From a checkpoint of a small image classifier: norm layernorm.
Rows from block 5 of a small image classifier, named by matrix and row number. Rows with one number within an expert belong to one neuron, the router's apart. Each number is 500 + 40 x the weight over its row's rms, rounded and kept within 0 to 999. All counts start at 0. Numbers have three digits each.
After each expert's rows are labels from the 100 images, of 14848, where the router gives the expert most weight on average: "responds to" is what is common among them. Only what is clearly more common there than usual is listed. The data: photos of arthropod specimens (BIOSCAN-5M).
# router: router (model.blocks.5.mlp.router.weight, 32x320, trained with AdamW), inputs 0-319
# gate: expert gate (model.blocks.5.mlp.gate, 32x160x320), inputs 0-319
# up: expert up (model.blocks.5.mlp.up, 32x160x320), inputs 0-319
# down: expert down (model.blocks.5.mlp.down, 32x320x160, transposed), outputs 0-319

# expert 23
router.23:559542482492499546511479506509432525511515499481509467499508532520445460500521518542510562522529536515504476424509504515555475459483479451555558498492433498454525493478492504546513480463516568555416515502505523531488475482488475449552474524518482532467461451465581435459498498522540483455556464489507506547482488530478423462467449494471513452437564449543489544483488464533423513559424501501555453470581465522546551547477456426466547468518491461529448477525469529542475518531418432461473549504565467477553474546431501558459471492501527536458524478540498479472543466450508463520542503629467552464555426458535479559467451432488488511507498438485458424538482473562490466469562546579544443531472515584483526514425475541470540577472501443436491413508545551504572431401514563488547512554603512530539527544479555525543498445493495483484494547480524519505430561476487594485494509528474537465524539458484458496473480523483572518504563457500507479496474558500535451449499
gate.3:503452562566464500491489487526546494503457474507483457499503493509535424510545513451398455557539514514486581486526495468534433493519497425533517433455462457480546480468565471542475461487501466443418495466520486530532460547472461451529487503497501517480457516526497492562479519494536508513511506496542521485479471522516517567535549527437481517434470527514424468546585475452514457415496481587517499525468444503518467540542492440474447508519479472498463493496526599465475532436573540526525474500537451541479569568505547495488506562504460467474487549549450474436463524556500560432547542473489527520553520424472479534544444521484509495546540537503559501465554507499537434510497501513440499468515471555504484474443512564470475543563459507504488466516515487418440437541487584583539499500448444484494454507516454485398493501589504531407554538491502473571574497546460566528426615434472446431529434485490531480489532556535449492486496579520510523481477551508530543517515
up.3:469495536545484459581492515562474447523451505531526444495497509581508468468481427463424380566551473522469515489546495476468505555512472441508494470462477505492518498508553500603478489527483455476498532507489469470543519524473476458526443590542474550508459549460542458538486534512473511478524460530517502514475467549495418498623503598444541478521491477552528530490584475445476437368543493550541526459495471498531516527511501501477441511505489450501513545531515510451420504514552525586466526519460486511432531508506449511484525573480456472498517551569449459432543524504516546444518508490508522477509553450482425554550452542462523509492529537542528513531531511495573437504509477456481479476485476584548462476445483565518503570524495421545509505534533521399469438584528537537534537463493451482506443497485496456456463490507506481494542513484468472524522385487498538549557548397510506479496390521520511489512527448516463481486467501508502518472574531540508496541444
down.3:538526455476495538561530511442509510558604550443512533512494513456511495429438464452479488470492466518459453541480479529512460517466443470497551487475554492513554519531555427408548470474555387596495444422542459466401473489520515535533506568479440502482515504516565539527483458501412507495482519456495498533516588541553541472556553482561460493437508515507460446525501481483497517615490510494499486458529511450509543519496466570544433492475508590525504461468459497443485446533565514438526523557475553536499550534496524508519551457510541418505463456494479532495568445482481485551555502559540603578521485486479532438417424489416493471529500478438508519497461461516457458482481537523594524450512493480478512490568441490520502517499554508482554502518529504494507425486542435521512527485465531559498509519509535486527534467493470470483477447509537509576511535449514469462482494484511556506533487477520512460452418428469549499532463556481541484551542412469529526487495
responds to: order Hymenoptera

# expert 17
router.17:520442507509563481497587567419489464612514534509435503489586458519418466463426417561476444474496490515489530447560462459559490482542490474512470436542487549512553497499495567555515445558480503559476513477552504496476551488503462481513457448551513443508579543549507510479514472496499508415539466422458472427564567479401480499424435520451518475489507525552480463519497491529500558568488452487488489533504498488452479478503497499496501518460515482442517460451546502572557499498463497491528458533456514502475586500497486538535455446531450531544482463548459454454439420430567510502566446474446496509503497494452451563492522500553448568472491504500527444412561456459519546480562480457483508472533579580501560508496446481533485485520500521493494445510474416470540549445563469543556471528522508556503495534521466478497514474597468488548473468465470498484485510446511466498464494531466468520476496459466577437466564540523525508437513491517538486505472562479444448485538
gate.3:526488501519438570561493535479517524527482515485525437509476466544571579561531557459523452496470512467519489434521549440490537531437560534550536555518467488482508473478498514511529488451429485408504494571459486531475450526477470460468526480559514496550499542461480497497535522536490464532506416475495494504434456412545519478453513501545501490559486433455464490484474486443537532524531467500522450485477534554432490530546486488613530531514591493445445482541483457543489509435420483540492439511490503513513469518555497541498518459541436474521513455521498464478485561567528466501518534496406560513547451488448431522495524558433592533503541461521511521457477493505453488496459450539535486554502461508503486514525487513510530519551626567550503491398427477526419512516479573484470501491510433510486496445493521545432459531517489496516543486495483468498541575468479517501535487544586573531554536418442473430472449522489407549540459501549527490445463494490514582515433
up.3:479509504474555468443496497528480442453519495529483615485535479463466460444559482506444542538531537541511518566420511529517475511445421488476489510462542488532512530484505504484536526529500506629500535438539466453453574482461552548591526519437484488478561456510475506506529487420468520506479511491525520447492517535480518513518496462516453515436496543531521453498557502582482519513535535493448496538541454432539524478493516507421474483462469463571578570480542524416459452587530555486506516516488505509548502433441481544477424542425605526483524556507538507564470512435436507513443471466583496499456503533447530506524507437506420487487437496487531485585526536469501504520535498468472549516463504503486524463514482471511463449426450398528514453514541503477512517485542430490474534482543538510532496535529488479567492548508494559527441523543525548472452458564564475461483514462457456491420446548483526524497552487542606449485508503430523489470555471537456456473567
down.3:456501489432458480545427483557445488547470527499494470483609437551504545465532491527499539528541475453500480504521493442448494476458465515477415486502477498519472540502512529449478572509427515614518463479459394476430484557502534515523500454534531500563487514521464513462490531522545526489504482484513511523466567475401572547437578540506491479556491489492491493487483499498453559526556478495474427484540529491536485486436490470558471513454554460528458419463533460477534512539498557463477515520461562524494520528514473557538455417531511506505518546500461547531460523477504489456510541561516459400518472537561486481524487541429527532479463518515499565532468519503507466477547566521532477500466493502564482543448542515515421543449448434548446526485488454503515421426526453518567588383446538446489578532490532488454491523546526513534455494454486543571399489477450540493560492502525469499489515527519470518563505569531503490561525549533403505516468465460540518542545
responds to: order Hymenoptera; family Ichneumonidae

# expert 3
router.3:532472511483463586533429480460459541482555549513533479448537428449427382476465509500513480495500523493431505466470514486553507475525487487536467503404479560454507508529548460495452505459465526464570544504510519541495521454503469444538514536557407501518460543506496554446508443562562531510513550479408488428477460519552494461506534524523495501456475461510538484507504512507477524565457451536572492526492539540529552420462516549466479501559540542449519451501509505486510542526469438546547500509541469489516546461508484584521581461490496486536484576496462513433558491436503441485567464530574457532487538507511462546557419481531502420513501489483471472539421429474551530447505510478550533541497506553455560527498548484537526560411553532470548491498502565454577460497512542521519537503477574575509456538446438543523480454468535515478555487502526553469435508447434494514487547433458556507458590492483543513466561465469549494485541492541538546528515475452504565506486
gate.0:504455463513465496503540487495526490527557590463426539465516564457539517502544521534490539501475472471547425494471427463472548478445489441531514477611583493481515461547479512429585458561498480496537552512466481434543492513464526543512551528431462488447470566561551500547493461494442495534480468490490475503396452504522541540498496497471495517489445499502437478390488505481569533420447559471517554525578620501512491507542465496525553588489457502487489424463466491448549505446442477505497520573483581493473479493513548553509461525474552452497497461489442559517479468525570515508508517419511518504538521444505524502520548451493522499530510507532510499501594504452500504464499454526421471499575494507520474461521568471523454473475474524549519576554510471500485535541465585476431515471438536504533533479481517479467573488605413512469555573459502486495531518491529520467513471475520516500520447453537479434491477527447496466517487492442432436508457478566496482506555
up.0:528501555537502525544508485439489518508476496449394500462471520472466509521551535523480577529541457461473426464469410521513557497445452455541479522595546534517526504520512422435559424542535499487568459483547438437480508472526557526499587525532479535478515605506534527465595493568464483484531484512479492471552507459508504524507508461432477563507482515461475464417427499440499576435473557512529469460491560488511529512512545451441501572514462420516463499531453458457571499488496499486464587487430533471512514507518498491500454488498515490508540435508491558481450498568479518522484512494485550436593507447495502537458513480455540505531506511607514527478541477444528489452403449509479502496546464480425515492502480483504505526444460501538486493520539454504498548493479456443432532444481589530548523528508510475470528497553435472473556549508472493526539495504538444512550470444544503537478510520574481476536518570431520439546492519496424521501444486571498584499575
down.0:428487412533584553535485506517459494485517464518488533462508561450533552545507497489481497537490422504515551520507488530510414554507599557525478419511484433427522513504441590521506503499507504480533516523536487540544485494501497485527562527401469498489477503511529508491461482492513471535454494423560599545455467424513400554466503476532459544492538518445438515590548538494568546450415509431455362502455523539546555464448526528521467585493542431447463525531509512504479502500531502496474524432498402495482502529551514429497511450498493535481510466489564518507481514453546484498588535541509501515533536503485476570494509468540463458535515499516529481496483474487487519455498528493521496450481561547557511510479526502502522446471501458481522440525455558520459466495504451544544553406515534517527469493523490594543437569559482465454544515502450459566462486537548505467497507490458530492501388487440544533467515501509519517537432496567476489483485414449493511470520
responds to: order Diptera; family Sphaeroceridae

# expert 24
router.24:455490533467529492432472520551445445463548579428570541475510387484530523463494505483485523469454443531460504475522473583489561499517456505502519556469498505521576535487555521537554446527533503472530486505508556538466547471504514483549500523496475490465513540389493475453473497536453534533548522529397542416547542543538493505465475495521570519423468503521448574529454519535423476577471493521489460498500485467425565493524524505447433496487529532486574504511438402503502494552469547489471472500507530554571509501553458591570480460475516560511503565544504456542500475464509483506543539525499518502521561483488434491479491525449508498500525525446522450458471466524444556455532478437508582545476538528509580450537479440509505533475553423533514502458531576482565491573454485516485514503492558538473519536484440493588508526493508510442465499491477476402469459475451531444475475512565516492532539517401566485447526500497537504468453488573486569474482563508539529467509
gate.0:543539471472516455490520495476517445490467431567545565448492481594556418498479440475469491496536451476491477496486564513495496482529466604445550551539457571500510504536518501472569539603450506493474513460515491435544494465511492505506481497507582467503523546482497603559541525493471507491489490501486514530508589504431522507535541496496597516488505539536428509442503461547540519522543472487467550568510500513461452516544556523569511513464463552536454484546444506544511474532520506477517500470480505540441536534552525502521528462520552483443498577510561446471498490434506539494494468446502526442519521535438586453548531511510439488512483507367484510484523479418531460443486528469487513476490483527521495530556442480471462500463521471458517508521496627485474525481498543443419571496445490522503441534533484476377446476493370485473471518489513534517471567486564513497480542508521488493452470446500469480469427446412467576556485546503503541494470454494529544511503
up.0:454545458450476477558529506513471483438514559484581488482546528479581431528475481571476450474510525508542566601505494532530550552481482523436491443496444481522508542496482507547537528503503480459508460510481472524586501518483544518521525624542529504437485535430513499605569441524386569536437517465539453527547483515486523496546504478437440487515532550529485442420510507508518525544448474489456529471512461501426514492510577463528562441460416445514423448449537469438455535484498475428500527447495485554529502555505475502439544438466501529497528499527504503447512495462537522541497520490470523481532531517499553458564497490473470498544493613430433446457575458471493507539465551438480496447510445514476497563493468484483451527483491485528477526500589541509543482514497544463484533565502492422432523548614522498435511498483489520471505508491461514516457547514513549525472515509486462506424466474534563449479539468470543522541502515556517491528522414522441489488485
down.0:503582585480479484514505504503503489555535503434505421473481461558467499502487496500499494518475543476486562498455509454486504448478521541544419494537513406437540493529505556440511508441511471513555460552469481530459431535464506476543507435532451434559493574491544461428486454516515461529537558510523528355456580454453532451547508538557440496499468494456531434482527450499583561431538432423534486484447553498437398449476515489498494567507478524521537505496503503541504505503471481505478502570493497496488468408447493461554511522442496513529535561534496545572519480483554539497483491513514505496492506446537511480458401494483524537570473488519542509489461528494543462566561496441536556518492524519519472483544574529552489555562546557507549484482485530479457522559519529532473462493493483381504526519498562556545531491480507488489475491446434456494460465474457557531473496479542572475473540430508433489564482480535476520412441486527508501480487596515503524505551
responds to: order Coleoptera

# expert 25
router.25:521514503466515562493540533489478541514526440507477488513521420516535557577515452495426481539525466458502475542511442498518471531500490530521544500436448492545455429552462515571610472511434415537533509432440495445501459591430500462446493514553480440519453523478469542554504467522442551516504570565495508464459418483492565508523516542554448492527453505438428454455462523504485517436604521502470458475490443463443481574512519461512523466480467527450557470474469463524426538515452463534500471507476493546441492493444499470546421491521455455507474574470424540499526462522475528500476551531486564448499498515577532477567489476540544561489465491482514584513487524516562553522531537519465518489524418587588535532464497466580522484525519474494552522504500465455445511550505480520520514476480469501561571547500493470463503470474502479525483520573503473518486453603502435508529588485524549521534489500454563496441498573465409493498506523516513459480555472466487507478530
gate.0:461473602516510430478434477435489475508461483484460479524518439518495442443501501553524479491484563414546480535487526542480420560529538527464480500537472481552438496502474436570469530546479534569474526584523466449471536473552469491446506532515500494495537501499422559569475563486510550520440563511478533502449510572532517503464541474428555436522554464515422484493497553521525521545567525504487439434417572464473496542517519506546442470513490468449543482520451512483452490555504434502431507453478492495439575522503458588448488527525505493487509511544520445475505520572474429475531528534495542534520429526570475479504475518517529578496494576516495533548474429440461543511440505442499439513463491525504530521539424554515520545548539523450475490412492527478426509516538485501552457522508454477565473512547536510521469506566524504483538488508518496543548533506450539491550532517499482467532465497505546441545535470528385500479586495448545474434440430460507474451540
up.0:531450526472469491438439487518554545515497550572373468470532476558501478505519540546469502456541525456543533526494508526527477532543441501542466565501459485521505448463493443528409533558539503566422444503466501518401481472518486539465542448565526489577528576497577462516498488562476547579541561453497492508470557571474486488485574529500473473519491494455473541529512520451534469483493455483541452439548510458467539516528518578595477509518458462567500502445444493490440480579516489546457442541407522557456548520456537531551543466479520512485460467486502502488503469473423519545542524414504389499564537534502528434475604559524506528477481522518482508505509492483450528481551520458537482500544516485490515478503510457433477455455503460534468493472497500500522542415507479549544445521440473517439475516513556485605566476472515565470526462522507512543483478451465452563538465479498492463439493500451481408521536466551454483483527468458484461508469511523536502480544
down.0:501487500533497530468512522484543517471566520405516492468493498496506490434451463536491497483554533529482497503480510553414464495544501511504468517545482509479477546535597508540491473518463469477498478544581490487472521545496521570528513506485488515480447435484543514470565561436526418476469464544528473491498489503476500514505519448481413498437463475470470496537428501507495579495458539550541518486472459517535497513434442503457562556571516479554437490586504559457480493416486541536564553463487467563541586495512602525517512506533483508492537520513493471463512479513510455503573504487470383465511504505486457466477561571444534448531517483496557478536510465491544502470564440540439462498480499444391465498568495459435478516476490455430475574517489496499496505425464524487519478495446529529591526544498509518421503461549486510556477451434491472458506534501444487570522550512553492478547465495466519482500563598487435595590476542455485398512461512554572448519480
responds to: order Hemiptera; family Cicadellidae

# expert 19
router.19:567476467546480549546478555450463539443435569521570478528511418471479498425449444512461571527498425514519532476494519545582559429453443535450501424518504492483574505485476440473501488478498566487489550459464517508482561426498525458518485531466436490504442499445449466502507498567473543530519527487445493485549486499467483530458502460535538524461531521509444515544433449510478432591510483508551591464409534470499482521455553548493456502554513471497567491559507477509457543486515521479523484497486477473535544444530499577573559468450473411507562540532450560551483484443466485486524442589487505545540487461457413497460528534460489464448483469460474494437461479540503509518519508497542586551543498522451512512476516538497538487445527500479575427444475541578480473486506470473559516442463520565493519463443522528595531489521499492482527455481579575433528496526503566520516450423496472520458466534473483508502481478525511503457464547447534566531502518504537459513445
gate.0:528465472497480539439475425526474567397520531503489473428458452579482493561533556536434507476480507501540488460493527510445525519507563463503543532429444483420497596438470490391448499574550486453468557549478459410522558547445424485532533481477494526520468481544526492454488495497512533496470527480503497504515597536504507533551519506501467534529524519524530506535520486618456490520447444517411471458469471486474504420489521555486580466450484505476470502529490468560516464549566490523407491500540525527467530483441493486515491516448560483460513405523514535488512458514509542487542477509575533557512487473527540530512441411460458487491531459481488501508472524519543525455446532473419559468504543471463503607518454528518521480535464551505572458523525565489510461514486574524488493445507500530477524542547560521547439485465546530484475478535455505521522519514545454493503506563506441477515482478503464557570525590512492509450583486428486450527443478516555455493437
up.0:532481481522477503453452451412488506434549506551532465480465433527493489535505501437553573510452534495520499522469526549482505532432599524557589563502456495495476520505514492445415498562498450502417568575482427467511497542451474515457553466522485488519513496522542478504445522471502539517541516532476478439469499543479494482552514457560544548563480521547509481495523425537486534519457482478475533509496446485446551517501572491451547592460459576457492515541533552519545488588480472490541524412447526562483448554503451471567496514512536512495511551547487528455475514567503448512457508459580518496510454489545546508495440412450423496468478465461505539534545587478463485505484545432501516477482477555398508510523417531492530495512480450403583420518503543526491485464444530523521537467533521502491509542533531458560472539483552501475495499536485419482506527410468471524504522494498496464575482477461442524542465543515417520498519531533532514520414433498541482498454
down.0:509496486434561461489447479525477426532490574438418482501505470548484473535539509587456495499449535485465471415530471497534471438492528518469559534588483491421497510467561472508574449494504484475579558448460537483465479482453546586506451543562527447416484594531542591502490481545496494501515578530520520515479476488506530479526449465556513447573515541519478508442512492500452495531533495465521474521539435492478510553518531449541480561477513478532495469458481440526453438466507439549549511504513536505500525517492518537508437455493537452475489568514503553459461523525496525565496570560471493495509504468494479521438423534531578532532526529465547561585510510489492495463533490604533541447402444474491503542462517466493508548444546447590508487451446525552458425479452465580551447468477499463509475450511498535475504496442494562438565559519442482507495501492447525573524484536522485504438495519534466475438518520471547444467476526542531530471430551486484460512453
responds to: order Coleoptera; family Coccinellidae

# expert 15
router.15:424507534493498576481451493500409508576550498509438447434536541404565448550565499504485535471476479480513549425442435555507507490479484558518457550463516487407443478473532580562469470473533553550509425524524463512496489428437529477478453522528565515465513531465593460467500554473548487554548482455479545441526563513434492437476472539448500483468528458487492501494470525584429412456522466506507537533508503480506537477510471566533540528475447471545465586476470493539550486513565541515493534571524479529458568456509493458558558479475434516533538506539471476509470519492445524504531504565524431528506499496502476509506545454533460563461468533445497434505563481488533514528536517498531447521499466510554491536550573529546480473462499514512487534442534541490518520516521497473505513501520467491486458452524529543568519560553579502471529447420597519490534525474448476478511452433443441513516466488534459493453595550592566522469522539483489456480464529507491468511520
gate.0:539444503503544482452494468464479521502524530507495497502463463544469497546505526483538513491534532481523517505481484529528525425415506526612608526528405505527485532563461511526543475487489471481382520466483467484482427483427477498593475513507571505535487549454388514519477449553555480502486523495530502485453476524532453474508469476464433493492495552576545500477482509450470471565525489494453502467437436517546528547510512432570520494456455462528551481464503498412569547545513426541478553553564512446487421526545559482513480541493434552512476524557477489419500436471537553584563447415470513510452487484564522511485586501522496513515477542438506502518494416507445518490467451536449457528518511456474502498435508514491474534482460496541448459457620502479493453554518464530480489535518586501522442516496447464482517523484460489509545584497498534492551583561553537493483473527467570484470514550454541484535489520424512505551529479497463485453525509513493551443512
up.0:452527600496502518598495505506486519472515534478447577498484502493538471465438460481570485504481580541489447504490495435551594512547422506509462429509456503433487460530481470554503518482500556491487502418499449482484536516512479556485559504540454539453493507507499488471441485538491450510538499482583473510465477433487527524499543447488490471532492529545518521499450465533521516500506548445430438539484519432584586550505485501541483452482482442482530459499572508563461544473470574536538461496481518414482542495475492502409494451459526536535442419521466568501445465488520391512540498534440473455453502523515587526539474428504520588560583547621554491532557489514568421493505418472496522447496529523505537455535534464493562489476515530493461508525486448509451467490444482514428568511470484467538522502512477474536552455482561522542478491495464499528474550527421563545500429511474542541554527486472456458503523543494480502520528430533482492507542474559487515482503
down.0:565501504511573481504527515409434492484525471395446521515407478430484449485495452501557471521460532519511504430499442440508477522456471482485369519537469569452531492475531567572449544492549484513529582617463549472453482508581496502537544507459480528470479507509512489546514434420562519536522546493506468463487519465553432561514549463488469443514479527495485531531522501473518477529470497457517488576497518408502512539485488596480511442540435485533501473537511475495505578545487492465463565459491497541527658551472488545450465508531448460489514465408518509466520503496496544535484502556464503532486493570545497530484526519499494480478554554473496475484505421487468483475501460512526540490529497478483492521489488532504523603497537536515595528469459512462517522542584552474536467476458484457409491456475497523460489564471549490415526491422485454459537504497448465525511481471528517462518552460528538469467533481460496454464479536443508527469545544565529526538536
responds to: order Psocodea

# expert 13
router.13:472509445446471542524449483556460492471508528462585532505517521522526497533526510441455461519500467457463574542500573481477500537487533577537574443455448513558492571470523479539539467463478432421463489534506513442469426496421521553472567510514539466503469519505503534436577507447565525500541474457472493480475490477513555431498495545441429418528471568468506538543459447431468461534548450451472459524457500515529449443434526526530562535531472459493588489520520549524539495535464480532532591510531498531487566493466430466506494497560502488488552486496500548451542551558523487529560523492573502502502512476504562486560459556578479462483499511486568454517498529504516539499502507478489537495490453441557510578444514450477490464551469554554533537429537546519427527447489478528498496540504462433462496457579518492469522502476549464495510448495476470411446483496497493443492531479544544568589534535529500588514489477536479611475481498537466519577495529575539531499517
gate.0:561495570400531538498501536478502400443571485509540520512429513473524578482592490522484557490569511458530553559531453498485519446548482534527527500532515569557512505480491499427543531516442533545589506469471437429492531540477523434483473464567447502542492487531418545487481504497403573491508481517511495465491486499550538494496525463478501563467469462526512497488554525529475485446550452466465476482517479516484505484513552465461487496571507515473473553547477506471486513493434595473599483511557564521425463510516504457463398460465466471483497490490502554483498505501502374623492429469410476451492507513501408556494485440488535513475508496480515479492471444464564525548515512484494490497518456579500515523578458525498457504495572462517510486474523507527452568531464473442442505523500475538485461566553481572506592525470475490558424528480550496554505440483507482556526509533536462444503484491512484531435437519503454470500526564438514497446497519513489499464522
up.0:471519457569494472516502505474495536530517493496464455471546505526449410508407498510518460491462452537433482475456546485525471584443546461434511536446464406430538451561485555580484511461559492444448475515505595571556418444516488536524455520482528539448558535511547495501506514531566456542483520415490473515502513512461497498506439527522485472499519540426495528533472459457501473558466518537517493541531523482474481463494507550471501529443484538542578484427479547566486480506557492479399520509464445521553526508479485517496577498490539532483489504523512460490481483507501604395466581512597548615484516473497581473506509541496464470580516517498512551553495521550423487510478453541497533498476564399487493485440500480532526486538472551511474492515481515496554461451521486578517495519508463491519535432466540498511419516493484528449568490554405461464475582467476514449495510472492530533503520488488482483527554450505564502489479437517491508578486439469511510547445
down.0:534478483475499503516456455502507547513494440539545511467476540457463492522536459475520525474522482503487433553505450512518465510546485509443523512478524536471572464501480546484528521461623537569496505476537486543555507567448469458523512532512551445527562502501532491520496462460488501438541535493493461537575556484430492526563521557518507512512560440541507446515584515484502435467418520476509446454569498457514490504476577415544496527497513551420447533493493473491440554470444582519471544577508490497485487484480447436501504466482414467466499551522566495519476543494533578531477452500407491495555489428522503517517459535454519544468532449497429497515487541505488424465539521471439493504514531487513554457475513476494526565404527461529531472494496510481419640529478574439416496433582439551468471489505539519493556423496536463450485493466551565485565523548512507518502550504458460575462477441466546522522533481510538520479512570465443450495456516493473432505465
responds to: order Lepidoptera